From a checkpoint of a small image VQ-VAE: batches of 64, 72500 training examples.
Rows from block 2 of the encoder of a small image VQ-VAE, named by matrix and row number. Rows with one number belong to one neuron. Each number is 500 + 40 x the weight over its row's rms, rounded and kept within 0 to 999. All counts start at 0. Numbers have three digits each.
Before each neuron's rows are labels from the 100 images, of 14976, where the neuron reaches its largest size: "lies over" is the class under the peak. Only what is clearly more common there than usual is listed. The data: Sentinel-2 satellite tiles (TerraMesh).
# gate: MLP gate (encoder.blocks.2.mlp.gate.weight, 480x160), inputs 80-159
# fc1: MLP up (encoder.blocks.2.mlp.fc1.weight, 480x160), inputs 80-159
# fc2: MLP down (encoder.blocks.2.mlp.fc2.weight, 160x480, transposed), outputs 80-159

lies over: trees
gate.383:501525443521486452464485436490493559551514564529578457437512533457482490580533519533466467514504579498485504510483543479492469448492522470445540546443513483527458466482479510446504510460477522492409563439423535594522478526506535519536472509
fc1.383:522566571551463418521520481490530459541569517449545558471555467529450513453553543473455463523478421532557474452454437467472441550471420501514459484501538466480522536545535474566461467534476466538568489486552499529524442518490568431543477550
fc2.383:501537560519473468551477511552512464502526521520499493482513511553553450492516461500522514500513448502540513504455437474477443527498452516529515490548530525499491544556486532515392431524516518530574479498507487478491455454530523485529454536

lies over: trees
gate.87:510559471480514507507484545484486460468493470525547479478489485548426436481571574546420459539471443521508520455530588551621521551520506535436499520409532552470516453531442501497460523444517476527454512431501518538529514445475603480521556461
fc1.87:543540484494533415474534553438445533518459559538501515489531457414488494557472447552471535447493504462509523537479516518444515395531476431450492509492477387497478495450512556497581477474525451573599460467527467518481528524527484503497401507
fc2.87:546494547495490497474546530574487398522510526528480485524470494506462434486483503524499487458481474550463514435481525436494428506546457471436504571501470497524467485550460353451506530486540436440488465481467485572534447474485544452451516437

lies over: crops
gate.350:527469521499439491498505513390538519490604515505463450500596543511455504483455552512517512447517546472476531509491543549566539464461492480534550459539517416459472472503454511497541575528431497465522545541521496510516496561512449502540505484
fc1.350:500496508470500446536439551483483497520458455521505482505496443502458522472503537530536553559489545472594503463537463510524549470455510508601479459490488487451428512559579533408486489427520541527468483488526442485512466534549574523469577511
fc2.350:547533492520495551546506507502454497475405519489504527480472475519485539591541441462484518517497481522510524584532528590515461535475474431478513501572432464523489529502551418567419508431499501456472477449523450538480517495498469486532449467

lies over: trees
gate.39:492485431557528430465516486481552472582464464464481542514540497548493447530578524502488479484451496485491476495440433496451508499503479447473477517482515500497550497481500472482533545473451451552511482454432549449474514469506481534449501513
fc1.39:424477514503434603490514533520454506460547553498549497519459569579481469434496485488589506522569459536526502503506545546597518578527469505469494577495479456483537490476442472519485514514518524472517483548519492510473505474433513522475539488
fc2.39:515490491425502512533516487461457502453488511498466483462508498553474510548479466522479456494539500521482386514474515509548555521490541430468498530482479536440441433495517405464506529516534492486495480456433530531457504474483552472428485432

lies over: built area
gate.238:574509486460576475536546467518537485488452524556441512439526459450527542497484422535494484524530519497512480492448517471442502484398424466526430499436518534561567540502490519495529504509585536531520509466513489544476484485492408519455543505
fc1.238:541494546525490547524462566509512577527566484421508437553491498509502426519486517470540510437471418468507481529492437542570456475476489539514558475529565451448445461441532480551508498472516478467443507549584489502436462534509522425413505454
fc2.238:453553524507479547573514527527476454492468485493424510491485539457537504568510517557540482505493532433477443534555478448519452496496515479476475526501532515502596514491409477501568497510394567515415504462511518537553527534484567455462602601

lies over: crops
gate.473:487576555584608491536503484486522481485494483589489461495536501471515477448501511500445540477536503538537516457530522486532483506511483532479519558509462537501545457594436458476456526474518463411508549455487475449456524595520528493534485472
fc1.473:469558431407429563522531507492522464490452471421534501463491554597421497547505461444533457548485484460470525478463488523410562472543539473571460509542516460464533570482499530483502502518428500506460477509570476459517475455535412530496534515
fc2.473:494547496500497518503482527455503445534504501532531514527458512481488480500462560509487499508500486527546498458514504486509470547492459456484469551500535568530492474664539266534476496465487450455511481355470496544519526505490493481452541455

lies over: snow or ice
gate.281:584503483565538479458486477459528603422479574484478480497529519443468454491565401508431546516510530426508513552518518486455552539504563439478477501460492488495452491497468582407478494495482474549489502499568587448441468540537509482555434495
fc1.281:508509513557571489599512485445520527537437501507539487471486555417537468528551496513498500549438486517516486532492560521517459438515507596426490609497515523533486527521493487554499517445459476502536416535552525551488506441473499472525486481
fc2.281:458500482444531498492430485473476525478422476546534461504544512405461526477532434501485461505521496523527465448490464506503601509463445474514423438514461457482489493486583555499500449596523554489455556559453563421429538552472521520466545494

lies over: crops
gate.184:478426538551544520542517526441529480553510516509495536472493612485491515491440582545482506508499540528546521504451419571459470468492452564540465531527505498513482520523438514573452418488515466479430463479502491525391465524511522437547500488
fc1.184:489458536470477456487523402500563601496509474489556530469547558460523536480492557480528579463517528535519539445531413536529441540459484459497499487517477498518525501537414503487442442550484484488583457513486526503545496514545495484533475586
fc2.184:458476508533479517455425516542512503546562510526548519553504556574452488493486552491541569423477537525469537525514485535488500450469484521455511512529430496489501465465441566411505416556504539475476564562506423483525564550441530555462475482

lies over: rangeland
gate.342:489508449564532442543542539473491478475502586538479506518502445476580490520470498493505476462463441523508512536473485437532434592461546498567496513421494492475502476521438535459488600482530519583521517506460450585541517465500472502479460434
fc1.342:498487498502549562482483400536471445547487433499517478464469475528511479534467558497565470511587529514526448504493489448494495506558524461497493477577505510452530583506463412486595467496536483480490522537484501496545511545451528500468534554
fc2.342:514452497535556456533458440538535418524485488508516461487469472471513476503533541535416498450446479579553568506443519453479424595458566458496448503468513536491481461544425545465474553515480511448472533409469471555486459475494525507543546475

lies over: water
gate.358:509443507537484506495510503455494484561492496432477570485491583564500571451490464497571527463544485529467527558502441518524406576453516493518516462525498579444497485466528507573457572490496499556421513521500531504486505585551485505494560531
fc1.358:498491470505500465531518445511471493531416471492478480559497545489473408503526526470453480499478452524444494388514439491484468546437473498433550480497475512542453445514514491540517489497571484502493549433445499503558471471450552490556508503
fc2.358:564526434449598495467550459441592464537549452494453506443502448505490498532528500552516479464454500420501432484454492521483549519470534546496444540498512529499455483438483675485476538506514476551513544577521457403461488505501528572523484565

lies over: snow or ice
gate.360:512505508426536448456515491487471528503441581571511454464507463499515486551568510506397444529476526555556516477462472476555552410489512481442525516488485510576477512565443499444500492562485568482482490536480526537480502503491522503450449505
fc1.360:509568505472538505514533465496394488498454531569515460515504479436523486537524524564396455489466515452534498531492522555505513422517530465402575577503476473578494475541421512498543524500501530495516450497452484503521540494485504521470412497
fc2.360:482513515510513524528427512482598519445529436489490467461546444512497464488503486457480552515512458487592497547518498554551506461454576491507489400524548538499525509503546705494460443518497582541478482561511473431457477546512493548572510532

lies over: trees
gate.443:532495443512519533522434433447574477542532441511501516547510493444568517507512501507466579483494484452482496535539509499473496515415483528475496448487583518478462391496554458543392505468530465512492469482534499430501474513549533467534499464
fc1.443:449511499471529474509508514525489521485471551578486447468504452467510495581509517490435484500531485457515511478471475495511538354520556465462506573453497489532503523544407513452502497530445549442528530494524494550500494476455434462471444506
fc2.443:474553515527440478462452490582494503436512514503581544623494495521489551451483489456500487521527513534518567490462454492508581481504422510510462463511479557547529520530522332544503417549490508474475488379537481516542510459521451450442516470

lies over: water
gate.131:470452423560456435497512477474571525553459487525498481504540514503548535388488528443553521532492473492472502475513540505456511536423544517517543493524460567489492556458503544547564553519491521496422514492531487467450474564478497466472578602
fc1.131:501464500572442494473517480474578506494473465443528564589474506529411468484479505485592499500546546443482475522494515593524445580509497515516537563534513503495550542418545494513533515522511471486453578501453527449458469526549584516484538544
fc2.131:500470449453476447480467497494456516466526527434457504541527430474465517453546480492548595497526522459501487494420513536429398483529523567530539497493460442509557515501534646486529492570530436499518470587450517488454485480558494528508433483

lies over: rangeland
gate.219:502516512513409451491479415459548513481528503447569500453512520442511593492623528503498480538459572422515518510496479574424527515535503471543450451563465503474411520485586474485503484557474456441528531493528509562502549578487487509487475542
fc1.219:537543508560548568528473528517460461478512480467567498572462499490502523491493521550511437505543520503449498486515513508534479548525454479578462477539486481484467589506518495545533485506544405516451514513548522475523510506405486524480495488
fc2.219:444497527501450504441497441478521530440439496487539461502512542472488517504505564518482549525452511495493532494585530562453537533483539522523467483539495528468514507413499731485498444571502497477461500560526499415520548496472538482454532547

lies over: rangeland
gate.466:474409474486542509484479431459512494444512506497474472425515496545450585540462585465470529481572489565454523474448471503496484520489499512485480483496539495536516551562445391521532478471501478566496452440496557498517601614455578514507468471
fc1.466:560537492506565454520485488480518524495484530556530482449464503466564544543481498537460499515471488456505480473476505533495546413477589535456478544490467515579426566546492483495540444525481559482487531526568468445496493496506553516419479529
fc2.466:518469432488566487528469586509498499515524451528538521547442494542543470528496515503453471561485516531457464435486497512483583510513468534538505477523502601484460538537500392500514524503495475531405520354502495433504447488458500538441527475

lies over: crops
gate.379:528452508500473441536449476495487498500500377459482528519475541534517472453451503530564541416499511528475477476426396465456428517439447475473504480526519466494582492491489445575470534549505506586498443505499437501521496506542518503535555513
fc1.379:514441542487480469529443556507491492498460477535419486417539483444522497489453536520429515488398493511508487486557473435537522535437522497542459461419493491552422530493485521549503530511486474472505526437516485527505474472425436419522505514
fc2.379:497514541491485458525452493488511498494505452570543476479471542504581505512431573505491509472454543518497547510458496525499602502438526489476458409475510590559426521485513457595451513519437465504473480405498410478513525513508452510557526550

lies over: rangeland; bare ground
gate.439:472477498526531428511551545494465510509491529510464544550493467439588501514542503526497550457493492510534497542480483492531405474504555415483548509441459481523467471499431455441487558571534460562498548520461512573555528553477500532514540495
fc1.439:480516464515482454533542527450485561500490537516460558572481499454562556505507487461453523491464544537437502470509495479581521523447573457550559447476505522562493446473421553525537483539488525540469540459505481537509547464571475508520510413
fc2.439:512559403480460544427529498452548586453489510474475520487529513494464476456471470505500518605569516471474410507496491479565508433570462579510499499557509471569528526495551437581578445485508503555537479592548527437474565478547445503452458456

lies over: rangeland; crops
gate.134:516420543466541577460528552459475509474467416544458543495513528547461464531521507440445453499547522557505489467449501504510512510460551541491504478441475512603551527535441483485434481535586549531418519491454491478534442489532440474476548440
fc1.134:492526482539426429480422471600503548503504504473469482483495522485546437513453464540403519511466482483501501549547549478543497478435500507458541459540495549528507511512529473523502511427474443456523477506543519492532468513484545534441439505
fc2.134:470495444441462442466489472575471534445528501500454473474467490507487490562417468550429547523490533506504522491534541509462629567474440477499498441474479552479491534404491469477563483509532544465525450410496473483557491522471472551415416480

lies over: crops
gate.141:504508463564514433467555485543483475489497578490533495515468523432499492543497431506480534487462542544457471531491436512512449512434509462499580514491442460567477499507415553437496488541541504535493556449512509549539511547459473475484509462
fc1.141:387553497544502470452470489509494559507504493519494494472510503383493436493466462547510515507494617497453520480540432511498497496466514492487506537529523524531469506508562547497482484503481469493508511464508470463529506544572519464516494418
fc2.141:489518414479491568468547460491499548420467526501456482412523468490478484440500432579496573539490492460451467496479499471524492418529547503505461522593578479497531563498555568561496435465523519557558482574569510450454562415520449556515456499

lies over: water
gate.43:497472456458479499542441434517433459469549503535496479499506513511503436381545456388536494483540535521505528479456474488449451573456514440599473463475522517441475407518492492497483461473557489621498523526468451478526546522510472536509519493
fc1.43:440511571470476473551552481484493558606493508530579507512486537491552499537458552486477533464477463486506481458538489552450492416497539528440497506564451488484520542534466479521508453552480503454537472456503492493505512440413515445464512575
fc2.43:497466462441507494565471529572528428464532479525561441505523503461528427344560438517503511464562485509557540488522437509482482535496490483551516513527467537447533454531494521456491464528516581535490507553494496473463462521530532533542502487

lies over: built area
gate.300:461498550498454439487460464510525514530547528536500495481568561484473458514439548470488481486613482473475493502418495456487516527486515472553496521535540526484497462442489443503509482563427536512516515417543476488608452544551502479509498475
fc1.300:530493508573507533439504489521490442498553433483467515544563525538493546447519405482568541495514492521536494418506423478539470514518448489500566480520527500437473507466568499512482466410504514546465417537456478411490544447467448492519504464
fc2.300:519461533463576501498518520561512486521557481498517454474530534504536446514475501502504442508546460552498498492496482473533458521538438498453443582498559555498493444623460245502486490487456513524498421449475464544517520487498513493517496489

lies over: trees
gate.133:467580500539522484482504599535552419432473533547510446469486539464459533520489452497496417484514494522524479502486576535542581470511518544470545499464513565494512558562486500499479421513515519533548521452520557494422490552511557447541456444
fc1.133:468498575506499482448533434517591546507512453483454563480495526431506480538477547539582560543504476552541517493502501459570476510511533498492516496539468483480464474471542440546600550548460427435461483510481478478532545453447524505523529560
fc2.133:550491520562462489444531522517527464445527522513448476449475487442499485486509464534460540466520489490466486540412504560468453475484551556555512463487490490471501514481468652488558490510547433539526495613496468451462529533465541479500457462

lies over: trees
gate.86:492487483524520476516472423474481473503551432445503466436506537460562552497458545552520594482490512516462504506522567558470437428431485456534498480477512572548510471545525503513501498466571520537473526466542611435603526489548485528503513528
fc1.86:490473542481401490507497441458513492535555422412514608504498522519559568434486508474582559460473498512512515410474445487472457564475467489502482436495490551448510475460560494569510514483553445539453487453436478474530484535460507511500552527
fc2.86:533518472495509522480499482505502476531510535520459507478499519548480485509564469517489537452535509473483523462511509528504403537529548523480480537507534456479507479445451724490498490498482467499476497669554436441451528511464516531475552503

lies over: rangeland
gate.244:581413489479531494454505536468450482461495522466450498510448557465507503531495554479545467506514513577455500551452494504523461581534468478568512396467486490429537457484500455555482438508504480535482447510501503494465477536485477489515524516
fc1.244:497543451462518483485429538539474575501473463483486485480501529505495562518549501443498475549578462436493513496548536479475532498528508471571450464502525511514477511528556543461514440467571547391519509478546626451544591490444453490455477512
fc2.244:406479468435488507460502529539439467495478510524447475414496495528495483560487487542491500440519504510522477535510503457538561514462530490503452449511470475511541556447503640488511475492494500510488506614536549426541543545429506512445506519

lies over: water
gate.432:543512469540420447480475529434500475453436510499451455500569558579442522460516521465506458484532465511524483489566496556478447533522430548487530492507465495530527462512509535532476503462473425517518539458463576491467493487517536479499505473
fc1.432:458511548488551528511449563530477527493552537641491526494527501429528470484503479527410447510466454486502477540499479485497470426474434487504508514526411422525568466484451454538471547470478502474467538459517435459551486500512459535502444421
fc2.432:406486476447564556502433503518470524465459497500515486535522477568523520486545426495473455539455463505574502543550456491507507498451486536475551452605435586460485482457486410504455513506461528553476529461489493480470598501481554489507399495

lies over: rangeland
gate.402:515452410452532471512558547456465541512499580534487501513528461474547487563527469549485557469457483492502541566473551483561463500504546452514607514476458485521478484532406490499487578549563494539462523501452507532554557521463484529503471462
fc1.402:458507410539549475514586512491490562514481579539507505556518436428551513509548477545514539505564506505519542539520479449530469461476499492524535487492453467527462535491442519491499523545505542551541504508497478494531524499485476505524465456
fc2.402:512533487480438568458534515451557622494537490485475545501554525516469481440477495506499536607575510479464445476458487493544436398545460530478461487560554487543528523560520440512567446494522513576530498553552533451491546508507463508463476481

lies over: trees
gate.472:514568474481473472502534519458509415442440502544507435513545441482474525520534482482454496484498456475566463519485510525532541443533561570487452561517512508512540534554440418418498556508549476474543438498526440517444459465449519472474415425
fc1.472:478516461472541438510509473527521493495516464483566489485510507502406508513529560497490513559455617541496569487468482461520450544419568495512528515533492517563481538534480461496446534536535423559506509462535486540441462536481477526494457454
fc2.472:488509503463552521504497468493476514462501523513486513482516515515454454478497532483508545460492524519474564501474517512528484512473586504521491485536517477514532498454471800467470503547525466520502485654547490431468476523532481518505497468

lies over: clouds
gate.145:534517463447449450472570571534517482463511481492454516521495422428468524492517446418470464487444511518475477519508529464555472543468523438475521493542522487513544480582431489497506524549522476601620525479483461521443490484443531497533488457
fc1.145:557511518506429530500455442452469487515468435475469477467512561548508545498527536512514491550511560483464481443522520579436573520522476528565506507525512500496524487512627565516502505425506492467457433495532466419533461456575450501472474543
fc2.145:525510545486458508527465498467454466537548499461497524536568448518529499489488461505515488594477490533493466473502511465482427517492447508421497540527489533581507509604492272490492457468488507493473480365483491561527505500474473482490513514

lies over: trees
gate.446:501534529459535469513462509454569493425423587562486465471475410511510517513562494458458464479442496519560464539463466559545581475485521555439556508492559462486508538540475432475498515561475512518532474491486488502457456468510520433510422498
fc1.446:512499478447561477444530510492548461488492544447515464474483479480491475500503475386524413436433520506527527480527507525528537545588521547557452464523599471495526499515552505435463448512467525473484496549529507477427518486540524539437455488
fc2.446:399471472529430462459498495478399548431531537507493579481549459493553528499504569494502498496435522491470468431568538490461548503509500536551509471522546492565521503432500388496522460501518530482489511477490462555533497515445428535451565570

lies over: rangeland
gate.217:524532475508567554489451480526495476436472483417482456549515487561490512528503550555460464533519508474495478597458522501462478544539500466454528498497535474539560575559493482501517487445465494523479451490529570443523516507492421494493478529
fc1.217:499512491465498565533567444498526428414477522494519568542506465537510493519531484456503454485501512580549502497433517511569480567480513490506508517510468432499605501516549412469479498450493474509454507540507548528497580522462473511499514503
fc2.217:499468494543534525455502519555486453451484553486533463504514519512530474482540585479473496477556511515491504459491499496501472574552464492497518433499458429474561543416439639396477458502445514499462456658485494469473439497549505526548482487

lies over: built area
gate.146:529492508557541471483498465501477461536470437440472508535455583524473467477553507507435481491420455478497526472482447495488537503496495484498463527476514496476521531495544423543491527506494478506495432492602508421528523495521469535480447528
fc1.146:494521551459536469463506495516436452462497420499492475524479536493563433513476540548458515515510534466501455430415519479541507414414476562573531478418476519473604467538506512465543536501503534517521515510512511472527489514525472533489524564
fc2.146:483460520462564453484535463512429534490459574559532522449441500492515552530503446515546501517581479512471518466508528502564450468453486503551500503534508439404519556503509435487506453493474456500482488491407501549485573516457529525490465419

lies over: rangeland
gate.321:474457434525501468436547438464524543479507466485544465571481472455461527469439435519488521592523524475536517573536515533492551558545530548581487487403464505440491507464495502527499558508528471508469468504448458548549528495475446545449577523
fc1.321:578539519497520469553558541541514454595492482505557516430470517560472502565513527483537449430533483534495467487442463507531457562467526477456528484554554518513478560524502461492443496478498489405555548530540604487489492504454521452523468510
fc2.321:434497485499548423517483521534519509505530483429484474529462448456445545502476502580498489505460515509544470474527576541507591477458541514501529460464422526556513477510531363505508549468490514474518460321453508540544481448527536569471469474

lies over: built area
gate.390:542527538507468459548552537523491507513528560544491552548515502531403538501475518495493517435498550484510502517537566544519476555537498484543571568525461571543458448502416529407497518542477505565556516447507521548509487560519523546506496480
fc1.390:474488527490465472563562581548484530519466505504570493546476516571498493528479479449475498485483474531548527499559517505527517506553468483479557521516524471515522479458423480513523544588533562478559504444455475543443500521523495491485496438
fc2.390:445523506477464505445600478517514485484484483524431417482478569539463521511488471504490537440482469487471511592515518452440444443488553458495464514517545479427520475397476657451516482525512506529585485593524465397463466526569510504497482502

lies over: trees
gate.253:481501476450541500501516539513554470460497532579483442468467470546476507480531470387451495455525489486598518511416469560493516436476493506443477454474604506512532485571422536558548497539494517497495516475475501499498494474501523478538395482
fc1.253:504418483543433499502489491440459478534498449441479568456483544501503531494525532510542540472471514448516518549458518494461448605450480462559512432525410477450502460473503536537545605512496451516468506528452466548529510530508474513464548536
fc2.253:592520504471479483412557501514548466531513503483434448475523486484461486519484491575483510503494479505441469456450512543483529434499522530472516518526459522490505548452485590483469527418548433547535474488490512387460557484495600474498485457

lies over: trees
gate.157:493589513527548450502532501516450560499478558611486373469483495526477479503527534534401503535494496451508516550496524483484543428569538494439483531496568465557497474564465492463494475497448503495553481429515464523492480498547555496530405467
fc1.157:534466521477481494446500551529506510505561400483490550528445535562513511494498486538582563522548513485490485471581455494486476567441473515572436424515519537423434579439566493554485521490536425516493493550498529523535546499481481518558541438
fc2.157:550544495457549475412475519502565539597506477470441499455496574547465463483486430533481529470514465538435462479500529529508543461494497513418479541477539519464471443502482512509489549449458479499491450545491491436503602473481605525445503449

lies over: rangeland
gate.179:495489503416482420441513524420469509505442522477521568487488425552447524540488545507514503439458535534545512483471419567486480421490461480506517517546463514537500431520507421455517471546567528526468506435480469626420524507503523483467533523
fc1.179:466517518507490518582495503497469483551521545538448521529479497500562467562464535462522475482491436551454535545518549474546532528507494563514546478452451500512533555490477558469518485486560549564532442494482536508565536540502509522510478515
fc2.179:524515586441452470525472526534469485565518470523511499511466515499530549573453493513514445509462493466529513499535525500497553549481476489477543451492485572511487523489530284545475524464505535485538466313496535539495509482499533540520443515

lies over: trees
gate.361:521504442566518541508484490496503574548492492499495474484483504493543506488523517544446568530534505455469532495556551554486489435488479425488536479461477580569511499466468511457556511513452492510517518436473612412464546525522449525533534550
fc1.361:538473504522460588486510531543473464435481484457534518471477501529467509459482524491572508484513486529484492544485482478538441657504434500555506458512482522476566511442577455595496518475541464514447504527491478521454477509488542487533524519
fc2.361:476513453418544487452554526490499424524572446472424492484482536526451509573548490556474509488579526493453471526459521534454490487515593478462513554486480452502470502408504620449450525487550453503513523611454525446433524518499567467478542420

lies over: clouds; snow or ice
gate.183:507514437479483458501502605500443476389509501506538493500453486521396493498509518475466477509622451471469515560484507540560478497482518423556468495511490514491578552511531473539501490473464495557475509494506472503438498519526549553524501521
fc1.183:534570523474501481474469506485469472487443533506491421406552494506479504479478493544487427566493518513451537460463485584495573423513523558516484513484556527476544532548545492503510442483500510441464465526536489493420493431517490506494455513
fc2.183:529469532477510499572549487547491530536527488514591511477550536537523488501447545496499474544473479500509532420538590507537536503535428510567479515428476507540437504482459396499551547515575485452414520448551536542541536463411475486454557531