python train.py --encoder_arch="vit" --model="image VQ-VAE" --dataset="Sentinel-2 satellite tiles (TerraMesh)" --train_examples=72500 --image_size=64 --crop_scale_min=0.7 --horizontal_flip=true --bottleneck="vq" --downsampling_factor=8 --encoder_norm="layernorm" --encoder_norm_position="pre" --encoder_activation="swiglu" --encoder_mlp_ratio=3 --encoder_head_dim=64 --encoder_fused_qkv=true --encoder_bias="all" --encoder_qk_norm=false --encoder_parallel_block=false --encoder_inner_norm=false --encoder_patch_size=[8, 8] --encoder_conv_stem=false --encoder_layers=14 --encoder_width=160 --encoder_positions="learned" --loss="l1" --latent_channels=8 --decoder_norm="groupnorm" --decoder_activation="silu" --decoder_weight_standardization=true --decoder_widths=[32, 64, 96, 128] --decoder_blocks_per_level=2 --decoder_block="basic" --decoder_attention=true --decoder_upsampling="nearest_conv" --codebook_size=512 --init="kaiming_normal" --residual_init="none" --optimizer="soap" --beta2=0.95 --lr=0.003 --beta1=0.95 --shampoo_beta=0.95 --eps=1e-08 --precondition_frequency=32 --max_precond_dim=1024 --one_sided=true --adamw_lr_other_params=0.0013 --grad_clip=3.0 --ema_decay=0.999 --steps=4100 --batch_size=64 --epochs=3.6 --lr_schedule="wsd" --decay_fraction=0.4 --final_lr_fraction=0 --warmup_steps=80 --weight_decay=0.1 --adamw_weight_decay_other_params=0.01
Rows from block 0 of the decoder of a small image VQ-VAE, named by matrix and row number. Rows with one number belong to one channel. Each number is 128 + 24 x the weight over its row's rms, rounded and kept within 0 to 255. All counts start at 0. Numbers have three digits each. After the name is the row's rms in percent of the matrix's.
After each channel's rows are labels from the 100 images, of 14976, where the channel reaches its highest value: "peak on" is the class under the peak. Only what is clearly more common there than usual is listed. The data: Sentinel-2 satellite tiles (TerraMesh). In brackets: how many of the 100, against the usual share in percent.
# convs0: first 3x3 conv (decoder.mid.0.convs.0.weight, 128x128x3x3, standardized in use, each kernel summed), inputs 64-127
# convs1: second 3x3 conv (decoder.mid.0.convs.1.weight, 128x128x3x3, standardized in use, transposed, each kernel summed), outputs 64-127

convs0.122 116:127079143153127127106157175117124109160099100142160134191138118117115143123083152093125103116113159111132126130152126143124114105088131125199104129118149134182081129129152098151114142126137103
convs1.122 108:122114121140127151155163110117106113111115133097140122154126130128117148100133071112119120135086119138126115131131171171148162140102142118127180116135135164147175120160171128121148135102131158
peak on: snow or ice (62 vs 14)

convs0.61 088:111123139136093150121149124115121148176156152120142113137146122100130086079095149072140130102069138113105135133099168139124144139088138155164120158116137102142140108140157098169160159099145127
convs1.61 097:140148118167081086109176135138150115114095102147129135134109124113163128144098162117197134173143129147163121122153150135124125132143136133113129104100162081117102153125082139118125135125123151
peak on: clouds (69 vs 2.7)

convs0.74 130:145122168122114158127117124131147144174125130186134129110150098095135151142090091177111119141108116094100106167138126110136134115082125138133139146145127114158115118141120101149140136155151125
convs1.74 085:172141087120097124147162108142120121155102160133130155164060118127103096133132155122148135142165145119099122097135128099149157203132095115142129127133166134107117121101111135142118119126086124
peak on: clouds (61 vs 2.7)

convs0.82 099:125104143116119126106154123155119133112127143145124141117102153150135135141154125104159136145110104153139124152145145166103181162182165124116139090122123112052129147083131125102123097124090147
convs1.82 093:154143143088152161098128117146153162109126159129096165124100126165122126187140113101118147118112092110148132142142120130103114082118105175127133135131139112129135131170120099126125135157126081
peak on: snow or ice (53 vs 14)

convs0.2 139:175093153145170188134113146140127152106106130162082147102142122118121154143162094127125157146160102140128128127137085148106162125144164097117164096180143178094167147105136141095139124142143160
convs1.2 110:159138150137100134107102077144100129147148147108092119142133159107126135117128159078103145098075153108105123114076119117155124098119127127134072116141114145165093112127136124131108099132109071
peak on: snow or ice (50 vs 14)

convs0.59 102:137116159116137152154115133096113132156139122148161116131154103102148099142108173173133131136099122101114111152122149135119139102116111132166145127146138116172137111108134086174142153096174095
convs1.59 094:143140118162082123166173100112113105087104121120132151142132113126128105099124126114150101136117140116106148134150160136138142179111122090114122127152161119104136086099128160114126151117091148
peak on: clouds (64 vs 2.7)

convs0.97 068:130133124134150112151073139125121172158122094142130147103148130144136140138071117145078166115139119141122134104165135124106112130152129077118120107138092144138148145104121160120099107161131140
convs1.97 101:109108132113129108108151164144129157162132147128104091159125113146135213095103123090105116148117088156115112093151119104124124095140158112123166096115138101119168137130092108118111117102108123
peak on: snow or ice (32 vs 14)

convs0.13 085:158118163134161154138091119162120158126118103133090151085145094105127156161115086158103107173105157118127111122155068092104127126163128099147117120181127151156148135107123139118110091168139129
convs1.13 104:125146176129119122138113167130103113136161099134168103117124101121135155117136123126126138085157129114089108104136132112130155112099151126092122132120131116133096141105094121113115106151153101
peak on: clouds (29 vs 2.7)

convs0.103 080:116096143142125119117132070135140110115115093124127173079139141123159144122137122159133158134135196124129134124143131121141135140110163135100152134141120096144143103127135089114141156151127071
convs1.103 134:153128173114127151185109116115123130159151117118094103166077138082118178103091141105121101116116113129134152105116104125104140146128151088138129123149148122124131156129111123113126173136091135
peak on: snow or ice (65 vs 14)

convs0.33 119:176096133160146119098115093163139138135112091137113168108140104127131169149145106146105151164148164155117109139154085089128115124138124123155122121150108155175095144112105125142083104151147122
convs1.33 093:103111130136106130131147159112113128108113116126131133147138078125125130131121146136148138110177140136073104077159137099130159112134109110116109111133166129105119137103069117112132139144116119
peak on: clouds (58 vs 2.7)

convs0.116 127:152101191122153190120115130135111158151140139179117148129139109076132127160143122164153123142117124094115087136155109134114152097103113143163156121162131130170105103139134093135132175136149105
convs1.116 085:136108098099150103142143103132124108143123163130100086145109165171105168120134110089131114130068113157145142130135159125180174170098137102124133117156141130111133112123142139103126135111095141
peak on: snow or ice (61 vs 14)

convs0.81 087:120129108158106125118145111084105100114111105100107118164135139130124105141177126132156183116154161138148133127120110147114154152135144122176119126104138147122119119125124109132092136098118122
convs1.81 103:145143120097147126194101119126135142133122105100114078104114109077127168101158136150162117083159063139170158116116087120111176116127116132115132137120103113139113134131123105128135142140134112
peak on: snow or ice (57 vs 14)

convs0.10 090:120122134133166175118130127154117141150116133162094104098162135114141114144150091123119147125123133144099131148137112110125141119111160142105114131162113150105138096144099128135180160117151156
convs1.10 118:111150168145138100157127158163170087160162070129149089104141135115144148094124153121107125155117103130134125127140102125144135179136167092129158137105113144115120131123159146143116094123098137
peak on: clouds (31 vs 2.7)